{"model": "masked image model", "dataset": "photos of plants, animals and fungi (iNaturalist)", "train_examples": 38949, "image_size": 64, "crop_scale_min": 1, "horizontal_flip": true, "method": "simmim", "mask_ratio": 0.6, "loss": "l1", "arch": "vit", "norm": "rmsnorm", "norm_position": "pre", "activation": "quick_gelu", "mlp_ratio": 4, "head_dim": 64, "fused_qkv": true, "bias": "all", "qk_norm": false, "parallel_block": false, "inner_norm": false, "drop_path": 0.1, "patch_size": [8, 8], "conv_stem": true, "layers": 12, "width": 160, "positions": "rope", "init": "kaiming_normal", "residual_init": "zero_last", "optimizer": "adamw", "lr": 0.0013, "beta1": 0.9, "beta2": 0.95, "eps": 1e-10, "grad_clip": 1.0, "steps": 13500, "batch_size": 256, "epochs": 88.7, "lr_schedule": "cosine", "final_lr_fraction": 0, "warmup_steps": 400, "weight_decay": 0.07}
Rows from block 2 of a small masked image model, named by matrix and row number. Rows with one number belong to one neuron. Each number is 128 + 24 x the weight over its row's rms, rounded and kept within 0 to 255. All counts start at 0. Numbers have three digits each.
After each neuron's rows are labels from the 100 images, of 14848, where the neuron reaches its highest value: "responds to" is what is common among them. Only what is clearly more common there than usual is listed. The data: photos of plants, animals and fungi (iNaturalist).
# fc1: MLP up (model.blocks.2.mlp.fc1.weight, 640x160), inputs 0-79
# fc2: MLP down (model.blocks.2.mlp.fc2.weight, 160x640, transposed), outputs 0-79

fc1.505:155112090142112156127131111131141115135099195131207093124112141104097155159164186161113179122107163124108073128122143172131148143109105094118164140121133122099144150138087105116098117126137154118091134109122112110105146099131084150122136107
fc2.505:105113118108119177116168104160103116170124097126105115121104109130148120161127146145131207126135158131108127150081142145137154123103144105134159147147090131129145107180108111139160107166108124128058122118166143138096140070155127124127143164
responds to: class Mammalia

fc1.230:136109109114100124133122146101108121180096156177140179135106146193143161139118136139104102127108121139167129101104121175122153112156165143144137159135145096134157125115115155154145189147146127124141115139162117125071143144120135114137106141
fc2.230:113149132097128118121120195124103124114145144101081130126141148149128118150143139119118121121130116136096135115109163188066133125137112152125134134141118110154118101109107105100076099106145136131145122099146119147132115163122158119159168146
responds to: class Aves; phylum Chordata; order Passeriformes

fc1.586:095115129132101135125153105161129128127146127118148111129133077128157121121143119110104164117128130109170136138083113161125151134144127112126082131142173162136145144151125159153165104129176122142177135097103139161145104153167129147143175127
fc2.586:142120105067155081130100146094124154145128100155077132133105143137116128130130121126131086146136149137112138133155133133151131131083103188124097111127119135091123120124113163148077103115136128096151171124125135127148160138101131124135140099
responds to: class Insecta; phylum Arthropoda

fc1.71:144167111081135137165089106150158155143135131108134161114108152097139157119143169127138116137137120131146111125152113155128145115125122129143073152147155156133132126155116120119148158133119105084066139110109157157142097113109096112119062136
fc2.71:122107091126115094144144154125127125138083116132186150126107100154132142130140124161121116136126116153092127108129123082116130133085113126111196141195125133117138122150110159124115144134140136121195113107119125136131096153089158114136171133
responds to: phylum Chordata; class Aves

fc1.457:169148098150152121114151138123104116109121130169115151164149160115148165122125156151076137104127113119123146119138099109075168142103155114106113123186138156144132127116111135151136138132105120184119149151160111156104143124120101130167150187
fc2.457:146151141110132189166096138130108113140151121073118140134108130112147068126108153129128137111134129109125130093111131096135121142133130105146087147120158129156127144137121136153151132138129114134137109162134113154130080095134134118114154108
responds to: phylum Chordata; class Aves; order Passeriformes

fc1.639:122088106120122145113097149138125094097088142101103092148147134108146132123147159138148143073100127123131134122129116174154098134170175109122131155122153158166148144150143103114120116122126142136188079110130140123171105115121121127164131092
fc2.639:105185170122126113134118146118156108116090165144129114144138137118119129095117137157122087104124146128144126095134199124124116135137129163101147126103087161115135101102141122183147086111088125175079137111125092129153144065074131112113126119
responds to: class Mammalia

fc1.363:197091109050122145130135148179119106127103116121159149146161155111108127146140138175150103108113100114130095168113070133133105151131112099125091139116155130117131125115125136109121128131134146137120153113142108178100127132156189166162165165
fc2.363:112110107133141149152189152173107133152127146062146161128119120113160125103139065141120085145107159147156115104125152123157128151101164147131153127143132112136106143177158116136122135128193127143144140117128117140153114153117099133130103120
responds to: order Lepidoptera

fc1.336:167097085140141157092194100133105137079137153104105144136165103117143136129142114114090133137166134167115135120151128126145128136168186143125106125141164133153131113061123127148113143129141146102144131081109174184094120121161108131139136145
fc2.336:159106122180119036111177131183121136094152138125120133156110095184096125152159107118148146123127133149096141111103130117166158146157097106101118108151098095155145122166103118131106115111156132117138141158103160127125129104098155117083085100
responds to: class Insecta; phylum Arthropoda

fc1.271:161084136114115112121143150093099141134082142099164100122126136166152165113115121138099143136112158121125141077179111152138147111086164095144143114131123118124143115107095145126092127138128154131149117135137097174088128142159103119134133127
fc2.271:139114134114124153136170121121121117106132125132140141111141167126121125133132106142142176152132134131137101159156144115173109124126152091099115121132145150107129117097132177110123125124161124129102117138118070102111128171121080120106081130
responds to: phylum Chordata; class Aves; order Passeriformes

fc1.455:147137103084125116136138162126117144128145156089115143094082145185120117119143133101099166144145133149122161129109100149189124164179121137141079156111122147143128133152133108120164129121153141156137123132088152121140101121138109115098134121
fc2.455:136109131098108115070120145132128114150140060094128125127130110100092116136111141161174136148121124101074147149126102044128124131120126132127163118179140123097148099138147146134131151176084116118154106157115088126144131125136109104100151145
responds to: order Anseriformes; family: Anatidae

fc1.521:099112130111135096136148135159123102064168138084122147156100140133121170122116111098076143135174138092143100147125131125099133125183103120125137150119123116102128131138094140172124113138092132117140116110119143146098115100128160086139128133
fc2.521:131145119119133112146102146095124154137092111123098133150149099112113128142140112126113179122145102114108143108112090090107147140109129093143123119075153159106115130181119106114142120148136130137152140108150095172154105152178105127102143147
responds to: class Insecta; phylum Arthropoda; order Lepidoptera

fc1.89:147126115129111112146127165108086108146108138138141119133169146114165139140185126139109118131116126159138126143097089139168131137112155097125119147075136162145139136123115077119102149124156171120127130132140139075112105104111045138116091150
fc2.89:129128167097100123122090177123120131125122154149151105129136129124152175174137151154115144119140096141146142106137111129092174145146123141121155143105167152121126149159097109154100113131133122174125114114164118140115153092109151116171094164
responds to: class Mammalia

fc1.24:104122124168133116106125120121125093118139125155165112151188114128160142117145127092106137129116137149136112112160150101093144118085170058143099142124128130131172110111090108158121136171106137129131096153134157143073138134111119142117148169
fc2.24:096116168171099176134156097126105121089132122132147137124118107113144128152104115094135149123135160135171124123122150090120143138104178089148154127114126152150158129131137124117121077157132134155101149156098150129122101150175115130151149099
responds to: phylum Chordata; class Aves; order Passeriformes

fc1.57:130129135072144120159114105124082102149078118142094121162124130149119140145144123122115130089154132127083102137106129103123134133151092122194124157112115174104143107150142127122143130133163163117082143164128138132112114098138110136091139109
fc2.57:117089126148116070120162121114130136145159129138108147151094064124130114144124136128113112123120148138138105129168127101161153156176086117154131101170127096142132123131160161097185156110139126107130103129153131153129101155111123109138097106
responds to: phylum Arthropoda; class Insecta

fc1.109:131164134071116135121155088136110109083099106138119119131141143117148171139146148151084127177129167106145143107182135130097116139141105081150136134135131125118101112118096140117135106147122136076087117126118089147119122119124080096141129144
fc2.109:122177146073138148100116151133113131124136129159140118124142141109150128120130101159121153135132114128089116178168106103133139132134124151122167103099133138125124120117171149060119166142110136124141141124143062131172152178104114124097114110
responds to: order Lepidoptera

fc1.374:087139186129100156091084155096113149154102138159123119088137174150152159133155096140145136118122138119156123179140143159137144134131129107159120132106126156165149110100101162148102125112079130174138150156159123142112114099116127102126176142
fc2.374:178117114091134124125117171133116128163134137123106138126135119121118124124115115102134146115137149118106118149124207176107146137111127101128101142181142109125142122135132165163116126118146114084187115121103109110125141139088138119156166151
responds to: phylum Chordata; class Aves; order Charadriiformes; order: Anseriformes

fc1.484:113148111141123144144139099142130128107098164129129133126159119085135102109119139124127126086136095108131123102062112151132119140108114105169092142150159176155142128158116101140146128150129134112137106084114128146154108170180115139127131155
fc2.484:112155139125145122113114121118156152095125140171162144161178154167115140073143104120133134138135126128131114145124130147092087114144109117113170109116121116095103149137154123110153138134165120123104151110132137115146138111101155139160075112
responds to: class Insecta; phylum Arthropoda

fc1.396:081113105110125109107151119103124071145088182129096094138167146124111142130128138097162117121124130166132110146146124119130159141173130149158098157160126139161129159128152110165149148116079130131118096124177115140116152144105131116141154108
fc2.396:118161168118117086114118156162134145100125110107118127138175153169076154141158104115124131141144093159061132159113131142095175147105121135131142143141101140118126121168154123098145125124136116157099149118113159130131094116177150118146106159
responds to: class Insecta; phylum Arthropoda

fc1.157:134131088145156126133142128150106106136104135125122154148146149157129126141150162141144153102098145142112113130126100138169170142121091142115093141120131114157154102135113119133118155132113155088130127094151125097106124126138094151133124159
fc2.157:128085153169131101125144115135077129122138108122142109126146120109107135155147126121117165113130181154144110094103111104112173136118126109108139166093118101126136120152101084086099182147092136101105138113169118167089128159143124149122148166
responds to: class Mammalia

fc1.224:141110169154135141099161112133152155100154120192133118125135155133129118140147129170157154130130097164158102141150138139101150120147116126139164118124122141152110111131155135102109116121122146137134124154104129132118087140109167110152151176
fc2.224:153130080114125100138148101125143159141144102099156109133142115140107131122136110065147132124129093119100121092143097102170125143098165089138133111130138136093090165143133154104115144131120137091137135133116168074138109124186114141107124129
responds to: order Lepidoptera

fc1.138:166158099061124129122133088144098125110158125124109133144147146131148143137123109140157140126102170138103130126105080124131113124141108108132106154124134093133147089131126123122166183130142117120128078070134142131105112113095098164099125174
fc2.138:130095137132167092146163150160116136140134116160154124140101155172144131141152162093142151133115108151141132127169105181159174123144152150105149109100130122139133143128187139131138118124145135098140115151142164074121180072110115130122091088
responds to: class Insecta; phylum Arthropoda

fc1.233:095117156110155119146105147114121140128114077144123134157123105171134143113117128124091168145126145140134096137163112176104144140153162086125137088131133125137132162123096153164119104137127142136150129118163112105093119104134121123146162113
fc2.233:081138149172140168098129105119145133078099115107125109136147107106110134107097137105119070159119094125125133120108084100144132109091146146158121133099133142120120119122163124122160191151137122113130106154097152143106146171131123110123139133
responds to: class Aves; order Passeriformes

fc1.409:134110110105154116111134084135094109160098123107146072116139123163116140174159153146126123114091131163114122085122109137121153134139143142133122144132139137157147112140111143099147138163131138130122156102118134128107151129129051131109134144
fc2.409:142108150115104139094177089113161120115120133140121128125136099095142144134138126169106153126141122128086150151126145115092131107122109140160162141171129114151160130169139165127135137157128104131065151134139155123148138118102147123129151113
responds to: order Lepidoptera

fc1.435:129126126137090171072139137170131110125131162125169134120112125133138134142127152160132122133145140134132119144125108113123147132132107085143139116170120122143120097123124142125172100107110120127124125123107088132118145096150181109149089134
fc2.435:153079080112140106123105172137099132164119086152127116129100114157145129147147165129125128087122117140147138132112117176097138133114079158121112136133120131125125108078099173104117107090122135119160091105107157110090135163124122129126125121
responds to: phylum Chordata; class Aves; order Anseriformes; family: Anatidae

fc1.565:112103181116111133135075129145119146108141163168130134102131104134176133142144150160124120120120128124147111148124112119094127134132153120146132137095124131178127140125173170138144135131116155096115131150113090179122082126136155123132175099
fc2.565:182166113129123113129131153123089098156088096104109107120133141086097116141122103136127191093110104143128141131079125120122153124112090146128113125155125123067144117180066130179089151158109133111103136125122124138145137160138103130075120166
responds to: phylum Arthropoda; class Insecta

fc1.135:085137119123158149153090125137095108161131109151095074132114107123104149108155157165119144082079124159156122149114074138109127133107083115125126145152121139147159138148141105157130119142171127108133079077120093119119106088162073132105134134
fc2.135:119133177145098087084133119118141149115149120084132107150121118136129129137149168173114141166147144143107114146093145133179149138142121155111149124095120114133107120121145132153148126080136158169141133098107069155160092134093156143137126139
responds to: class Mammalia

fc1.444:056140103130117129128187111159161108132116131137131144098106095090114119132146144154150110144136125106122135122103101121138128124131088077136138127136112156124145121170136169140138075151111128147077136141141180166125121108110133139145134150
fc2.444:120160122160123169091143120129119127148164117137127114105113124132156149132126147183126194136120172144119118126073144125116150120130137149141165131131100107159134125131157107089109158137113129132106124116118122105123119109092117147134181144
responds to: phylum Tracheophyta; kingdom Plantae

fc1.112:132093128099156142175122189130107143118122171116105094145128124144171132164117131124112146091117117117128153154161126178091117107059153138105126098092133093140146105118074116149128100148114150117088099113141116164142105111130140167146139094
fc2.112:091126147092117144133106140146122127176164142107134127135098135133108157112133154110121129140125132138106118070112116121133128128133091093086139110080163144087102112109120134160116116198163122149106150128088114116072139127140120151143136131
responds to: order Passeriformes

fc1.483:143090137096140120102133083134088116169117125118140118120158141148123141155139150163111134115089151185100125098130134146116160126144115137102136140122167124140165131135123130122141121154142149130156159103109142114104132114104090156113111148
fc2.483:129157147118099176112174108108131117132147149123114115120132078129152143138125143175146145148140167142132157184140153155083143122106141155150141127121121139130149137162155151126158111147132108159065151126123177104144136088089151125112149114
responds to: class Mammalia

fc1.113:130117096121138097135146122128150150113134145099163132124130147082141132134139145133160164102139129103093113132059085139153130087144133113177120123133122130132128146132103128101163092147165178137106075091124132122133106113156119155144116133
fc2.113:144118157109115138101157156126136152065151128171089163142202092110141154132144093158152093121142178132116135142135148079109149137113102117135164107084145113117125127157138090091154169162128120122137140125119129176135130137156144135119087128
responds to: class Mammalia

fc1.440:108118150141117152120116113132128155141126135141122143124136147158139129115146145162141180165114114143083115161086130152115132129092157119129156146144139149170127109101092103090121083175126107105092107151104130099146107132144139178149115146
fc2.440:167116090098144097116180139120129134089120121117138127151098111082149141127152105134123191121124131151129136129121104132168145131179099119122178108175146103144159128152160175116119140103127120114119138115152102111142138139108119122155103116
responds to: phylum Tracheophyta; kingdom Plantae

fc1.268:128107115084130172127151094141108127143152134108118146123154127145120111139151099161169159150139162129095117113086135162112123148167112124100156090121131122167138112168131085149121173108114134129125141127099137168102150090146149122157122153
fc2.268:125166134109111124134134099127117132116123117169122163145126136171083132137145154098123169133148177143104136134116087119102151140146133125132095103138125139124124165104117090102078089146132123079158171141137114080132128135128115137132167161
responds to: phylum Arthropoda; class Insecta

fc1.502:120150078102126175109151140146144136086137142145151145104160130126104148154149123142125128141128133140122133128103135169132165150116131109145202178165130143141129120123125161086154193113155129147091140103122123116081126137114116125115176139
fc2.502:102175181130128172120110173173104112130124133178108131121116114078127137130117170156110128106127142140164127107131119145109155144133102132134139131160133120137132138127129125162174151103132127140115130134174139139108121103132147130106195123
responds to: class Aves

fc1.614:097140090103113131114109162087112121123125127116095130155105104116150158124154136142092147147140108134138097092129146138102169146134125147087146148150141102131140120094134152119135111112106138086106121153157144094140166124143134121141135125
fc2.614:072096119199117174117184126186162142107137111088150154134120101081141135115134133163117136136123113136122112117104130149115154141083130115128122124156128132162121132098136176131130116139125135126134147164110111112139131157096144119186070133
responds to: phylum Tracheophyta; kingdom Plantae

fc1.47:131136141123126142126111064112157100111104181117115140132130110175129159151115134124125118152119099177118126126168153119116161116135161121123145138143127134158143107136168101094140137143124130166129153133099108140133165132140093164174053154
fc2.47:112163147112139158135117136126113118105104120126101138121109132129131141151116141121120121136141176149128121140104176095107160124158104148100100142144075154097137131110132148124149111116125130136162120127112133137123108108106135127098170104
responds to: phylum Chordata; class Aves; order Passeriformes

fc1.256:168131055126127117082133100150132155112150123174135125080123126141170149114112140143148117125119145151164136137145168165124134125152142122149155118139184118105125119156097162153112109150151135146108163127116101133111164126151102131102091121
fc2.256:133107118101123129124108104120126124108125141106172116141107144125130096153137134128104140127130143135165108152087116177131136126194125065095072138112109107090125141103128127117143110128169133159151084114087152094171120146149120132149178137
responds to: class Insecta; phylum Arthropoda

fc1.202:181106108071106125116092151195147122163121147143144149120131133124178165148129170158143121127127101146122124157148147100165163118150111086103124120143149122125137087129128113099132129134150120109066164156134162104122109141121108160078088098
fc2.202:109142110163169106151157119127130139127123101133117145144127152240120129108115134082147128133125148109086121140132141139169134131157095145126194131093154105075120104117182146121125139131146135112151117128117123090114139112127103136114057105
responds to: phylum Chordata; class Aves

fc1.386:150107153109117194128154103097132110121134160115101103152071105154085126184125125108135142120118150139170126168121113150100144127134073150166160102127125146173095142119158141061135159137133137132133112109143128133137132065119110145129133147
fc2.386:094165178139132169137122123122115115091112120131133118118163149165130130135112118101141075136135110138146132080131166098128156131117131104155175113112093130119129144100138142155141112158109134128074143128135145155155141120162130149134069121
responds to: order Passeriformes

fc1.492:130111131101128126166165088120137119100111092181148114122158125120144149147132091077116159099142108128139144130138136167106132147080178090142127099131092146116138102127126175124097175178169119071159142145099167136087139120164110127156135149
fc2.492:091145188113127131127139132132125136170160154132117108123119105141177156144126132131081121140135126151153141089115108135138165123124102137092125137154088092097119117132109158157161124130092125192127142143160121081090136084114144140084152129
responds to: phylum Chordata; class Aves; order Passeriformes

fc1.461:107124117149132166142128151109097117128120128130112115178124153104118143121139100162097146123126111128135137152131094123107149097108148150146153162189154128108116096142137075106113104137101094133100154116137095158115111114195113129154198151
fc2.461:092127129132135112144100139104142136147139130135126130132127129154150110137133137122161097141134120136177122144148137140153121132161139174104143137088140100176114129109119173143128133141128132109133106146177119138114106133120127133156074096
responds to: order Passeriformes

fc1.191:090104121057176149106173120124125151116146119153168139168104154120117139147114160090120153127114125119118131142147113110109154093162142137109141094115100138129114112145113090108088131136126139103110124135119093153111156087106115085128116104
fc2.191:209163119128119107116130144126140139162111137128121113117145133118130133121125141103107109116108144141099140177182134080136130115116156141126129141159147116111137084106113168141140136114091135137164081121149105121139127151152138134103082122
responds to: phylum Chordata; class Aves; order Passeriformes

fc1.27:164145141146127120166168080161109133113159156135115102108127109108145154144105142088118136110089082147131140162080094161104113125134133120158128112164132125135138096131057135136140142130132114119132122094119089061138105178169095130142129110
fc2.27:111166116135140108084125088087130139143089118131129107140180119142106165118146113123140110122133154140112115132155131109111139107136101111113176161103112128087117101083128080115120117122136125140069094115161127078108156119085123130154111115
responds to: order Passeriformes

fc1.564:160118061064059172121093088103116117149103179157151146115140146117162131153131155117140097088124147141123157109120117149106143156192132142140125114126182103128117141135119134161175116174143155115119142132142163152116128098115094162109108107
fc2.564:111101134152157124166182081149153161110122092102125136141122111087093135106143124116126127146132077097128122145091115131174119117086135104161136136126092115101119139101125181116102150133160154077110109150132094128174124113134126123154132134
responds to: class Aves

fc1.48:151149134079121103075143111137127129128111126155149113096104156142162168135122149140130133113125149130104140084162159094112111118162127091108182116130146188154156095095123161158127131125150118109146069112136143145098123143133088096130071130
fc2.48:110124145132137180167165129097135123136115144098129132126172130132117135133105084123142059118132076139189116149117160161154124120110148147119091124139126089115126122154154146106148129135120117146089163120099119130115135164143120151083135121
responds to: phylum Chordata; class Aves; order Passeriformes

fc1.606:154136141168141121143100091076126146082122147147122136127074131078112131129127134076115151098139139148141137133129142098102138129101183089155097128130142118155107129122141142144108116162211125096149138120138122162100100151130120122158177140
fc2.606:115131124148134120098121115184137131108144160173150149120184071138097147126145131146102109130138150130126139120091125116066143117133131140117175121085149156137141125116128084111155119139068138096085136135120194114141161143105132121161094144
responds to: class Aves; phylum Chordata; order Passeriformes

fc1.3:079116099128130136117093135134149104090114166160115128122124147136103119139124145122129111125092181149107135112130110139094160103144133152154148161133144146144145111115130095132106130120161129123119079090162139148151122121155127112106168117
fc2.3:184137113101155086137145122088130129156103120183154119160134187184136150150137104106119134098130145133132117165148155154157138126153171135099134137126101104116132128115115132142037098138107119124149106109151100112115141131159106125139111163
responds to: phylum Arthropoda