config = dict(
    model='masked image model',
    dataset='photos of plants, animals and fungi (iNaturalist)',
    train_examples=38949,
    image_size=64,
    crop_scale_min=1,
    horizontal_flip=True,
    method='simmim',
    mask_ratio=0.6,
    loss='l1',
    arch='vit',
    norm='rmsnorm',
    norm_position='pre',
    activation='quick_gelu',
    mlp_ratio=4,
    head_dim=64,
    fused_qkv=True,
    bias='all',
    qk_norm=False,
    parallel_block=False,
    inner_norm=False,
    drop_path=0.1,
    patch_size=[8, 8],
    conv_stem=True,
    layers=12,
    width=160,
    positions='rope',
    init='kaiming_normal',
    residual_init='zero_last',
    optimizer='adamw',
    lr=0.0013,
    beta1=0.9,
    beta2=0.95,
    eps=1e-10,
    grad_clip=1.0,
    steps=13500,
    batch_size=256,
    epochs=88.7,
    lr_schedule='cosine',
    final_lr_fraction=0,
    warmup_steps=400,
    weight_decay=0.07,
)
Rows from block 4 of a small masked image model, named by matrix and row number. Rows with one number belong to one neuron. Each number is 128 + 32 x the weight over its row's rms, rounded and kept within 0 to 255. All counts start at 0. Numbers have three digits each.
After each neuron's rows are labels from the 100 images, of 14848, where the neuron reaches its highest value: "responds to" is what is common among them; "peak at" is the part of the image that holds the peak. Only what is clearly more common there than usual is listed. The data: photos of plants, animals and fungi (iNaturalist). In brackets: how many of the 100, against the usual share in percent.
# fc1: MLP up (model.blocks.4.mlp.fc1.weight, 640x160), inputs 0-79
# fc2: MLP down (model.blocks.4.mlp.fc2.weight, 160x640, transposed), outputs 0-79

fc1.525:078059138196114121153191195103107115021142140101142146153177091073141168147103133132109150087101120142122146101131115147143129125110145174094116095174153122170151174139079137109105100129090141092098179077136097107122126177163117101129152160
fc2.525:178150083085089126110150126122115119191116151156148149078052140115130135107131132168167118157145130141123126126114137128150139120129121196105146152090053158114112154150166141144175143073106126151151115127114163095119108021121112122151113062
responds to: order Passeriformes (52 vs 25)
peak at: top right (39 vs 14.1)

fc1.404:171107123102157104155100147143083051127093158067102087102120113133173154115143156152088183101157155122142115108133074110124150099146134101117122172131178146174203110159127142163171070111128135131050169141070142156172096056167107122183156093
fc2.404:073086077144118118103131118139121126094112143136159129134155123154160131121116067026168105114139038130159117091095067134179135130147119138078220128125215139114129133181146096192120108114126133131103107119164159125202166197093157127086095142
responds to: phylum Arthropoda (86 vs 30.8); class Insecta (84 vs 29.2); order Lepidoptera (33 vs 13.7)
peak at: top left (41 vs 14.1)

fc1.103:183164164098170176189117152149112119196156185125064157105117175102154158135142103122077156076129135200111153164129146200133092099168141164154104103150164150120105160098146099159102130111171153114095162160119176137119121091113121131132132176
fc2.103:057135104177161074120134123089127146095127129053114102139129150158115114119093142106132064136134141120138094110129127139122137121126101122101188157105123146155130129087137141109197099107157162159145125113158148105134152082130149145138148069
responds to: order Passeriformes (59 vs 25)
peak at: top right (39 vs 14.1)

fc1.590:116161106103115201124092061138142112193170148123174146163139103108200143178139142146139194122136179118112104136046173142075166066136142107044142136119091155115148147124127084108114137178151144137093104126132172123131121112139104147083192118
fc2.590:103099087139133158118118156176113122082135094116106156137110058059137132164122087127167104170140103140150153217108139170147160115144104156150125111154158139085141107152109137118169151174100131112115143123153202128089095040098144123120137081
responds to: phylum Chordata (97 vs 60.9); class Aves (96 vs 55.1); order Passeriformes (63 vs 25)
peak at: bottom left (41 vs 14.1)

fc1.14:120093122081165131095141145150091128092120146111119110133064151126162137162116097114109149139141193162148125036196133091096105201053158135162149092153121154155180131111124142124073167121138145086131125120176104165091170137168153136170145146
fc2.14:140121192155141145091142193175097102130097165109136114122145238189085131133120117164148152114111119140149139162120049055154126119089140173178173127090143128138144123133127151160077087133034117162091134106112066123108129129141119124089120134
responds to: class Aves (84 vs 55.1); order Passeriformes (55 vs 25)
peak at: top centre (30 vs 9.4)

fc1.446:095102177101128136114119120101112072126121158055120085148129120117128157167118065094149123132114128091179202133142161108165120121103195086084139140151168112134129117129114129152135081134094149098117170135102080112090116061111106181135171164
fc2.446:177150054134130138134127110101127122126152086183089144138111125108133118079126177078137124158108139126142129139085138145100091150209121190130154104131155157170129108105152072096091145123117135115185154100137106142118138167148123139189063120
responds to: class Aves (84 vs 55.1)
peak at: top centre (27 vs 9.4)

fc1.579:129058153137137189088140130147123138121153102091141049105121148125133092156110105105149176146137193122133106140166150133211160152117097172086121110134177146099129083139152077168131118148121155133154098136107050152129155144188079140164153116
fc2.579:100095032105141098155097093107132146128137078156107150149092121101118064110085127168118079131157112075123099130155123130041113123111135120170170109141163149100102167100151166119107183155164117144180172099157173138133104133123135133130146178
responds to: order Passeriformes (53 vs 25)
peak at: top centre (25 vs 9.4)

fc1.102:126127107108135142127161102109106110120091126158096145159150071091075169221156113146153165096166153147096152104080115176125084097176172217133176110139125122126171135122121093116144141167098139128117126119185159181148094093139083070113164162
fc2.102:105099028112136088084105172106133108148146139037148120130107116144094114093124119147105143125141119132128128128127079120101145117102156127135165126161106140207152122169139114154102197137067135162146074128077111105126153154140166113134129087
responds to: phylum Arthropoda (62 vs 30.8); class Insecta (61 vs 29.2)
peak at: top left (37 vs 14.1)

fc1.78:173123098109135089134135133159121144077090126167163109082140166134153138128181141109086164100085155207094135085147167140145173092165116108113146161157088094093177132120071138185110131153143111143079138178130096172121139095133141178087112174
fc2.78:142107105195132085074143102159111130094130201188087148119120159133118132118158104141143167120146178149128089132114159146170144133166149106143143091153114131158137123111112140126143161118159145128213138135155112149118129212174111135196162068
responds to: order Passeriformes (60 vs 25)
peak at: top left (32 vs 14.1)

fc1.31:155104155101130120026130151103087072197060156096137072178190147132116101167163161136129150084105123154156132133127126073115128143150207110144114111065222160171150106140138143162129114102135139163087108077106175127111122091108111070095092145
fc2.31:115111110065146094107067099111150157197088147075129128169135103157145148071135130131077115118128079112132131057088151076198109126160123171105108158143100157117121135095117088177101059097081130180140105152106119120159147098084180132151141117
responds to: phylum Arthropoda (60 vs 30.8)
peak at: top right (37 vs 14.1)

fc1.176:168163167118113101196136060091173146130109163169111154056143107120160162138141078108132153131172156123141121091089132207093199114116128105178117144138152150152141121170157110140104105160148145094132144149168114120146172166144111178124115115
fc2.176:113126094255147084115181130113157176111155122162123115117168152178119166087136124141147084153145115117135082140127238131113133111179136170115216137112084033134078125069133108092134125085115136117149117145105140108143135144161156153140085048
responds to: phylum Chordata (95 vs 60.9); class Aves (94 vs 55.1); order Accipitriformes (34 vs 3.9); family: Accipitridae (28 vs 3.3)
peak at: top left (44 vs 14.1); middle left (27 vs 9.4)

fc1.325:141117115133121208131120097135096121153107103145174116138133152094247167169119121129135134134125099115084129103140110069107143178054080103127064160117116160102142123115092145128123148105120149146078127135150100104087073137196092145127151134
fc2.325:130178106134115130135120122142092101151139117109124133116161104125083125154136176133138133133110045166144162148095115128191168127131152145166083113100116135071142164202084109097154136164075133075116131114140191091156111076099119138083066172
responds to: phylum Chordata (92 vs 60.9); class Aves (91 vs 55.1); order Passeriformes (65 vs 25)
peak at: top left (32 vs 14.1)

fc1.601:133096171186150131114101169154162115123125150168129154122098094148212183118196083127079159140112165134067125144130171189113159138106188096102123155112129124102139123085100118122116095165107115159110142171118168094118095049077158121115116119
fc2.601:085165133167135086122151147156176178113117133129152104136120155128136150083134111126156059124130149113126001173131226116079123142146106103120182145096084113133107125060148124072200134076169135117161146136102192135150133126047108141191131109
responds to: class Aves (89 vs 55.1)
peak at: top left (47 vs 14.1)

fc1.400:102113108086127147123158087104110119100107097159140109129129138134133196135169167120155101152137135153057136148192198144127138140130133104170220148151098127118152155144188086092113107138167092112148136187159200047158101136117107127145113124
fc2.400:110096088083141119157179083083118122077168143115138110116101166095152098180117145096136148163122084143136108141127068159173146138157111130051062101121167135158128123094090130131133163153148174151191137110080160094116141103129162146178088125
responds to: order Passeriformes (67 vs 25)
peak at: top left (39 vs 14.1)

fc1.147:059094150130097147105127155121130117143086070069158118126085116134129092164132099094169148141141178127161105170196108097204148184150159058105122150093144101087162126136132177197091118129121133146095094097108094175089053082188138111099181077
fc2.147:175166041110111093088132131062148123127153169225138145120203140148097172099125156110100068132113139141102114081181188150043100122165147200123169148135127119181133123106141073081163126144100129148132131146113144131069166113064134128210101100
responds to: order Passeriformes (55 vs 25)
peak at: top left (35 vs 14.1)

fc1.17:103138159152098154172153172135137184159121150099141165093151103147097201107158082111176147137168159159159154024136127110129118127117139119138099115091112150162218121172177058132109172171165073135139132126080099194133140099148127140108123152
fc2.17:105078088125155097123138093174116135112145127143131104124220140165157117137119128171128136123137086109125117155127116165177149115135145161119113129187132111161107115079103133142156110078117156127173115136159097133163130114165144131165124058
responds to: order Passeriformes (54 vs 25)
peak at: bottom left (34 vs 14.1); middle left (33 vs 9.4)

fc1.320:096158095117103116123164114118139097087178131146165144191125135132117222128141139069142158155127147159116161132114128149137166181052167092166120119121122096212174136118092132136179153127096115152132114174156115082070098112142136081167139072
fc2.320:101105158255116120135124084118165130096117107120147122139137151182136118075113133158135103141116100133130118172118108173175104150173149196107189134094106118151114090083129074138132096081138121150175171174146096099153099121137170118148121118
responds to: class Aves (95 vs 55.1); phylum Chordata (95 vs 60.9); order Passeriformes (50 vs 25)
peak at: top right (43 vs 14.1)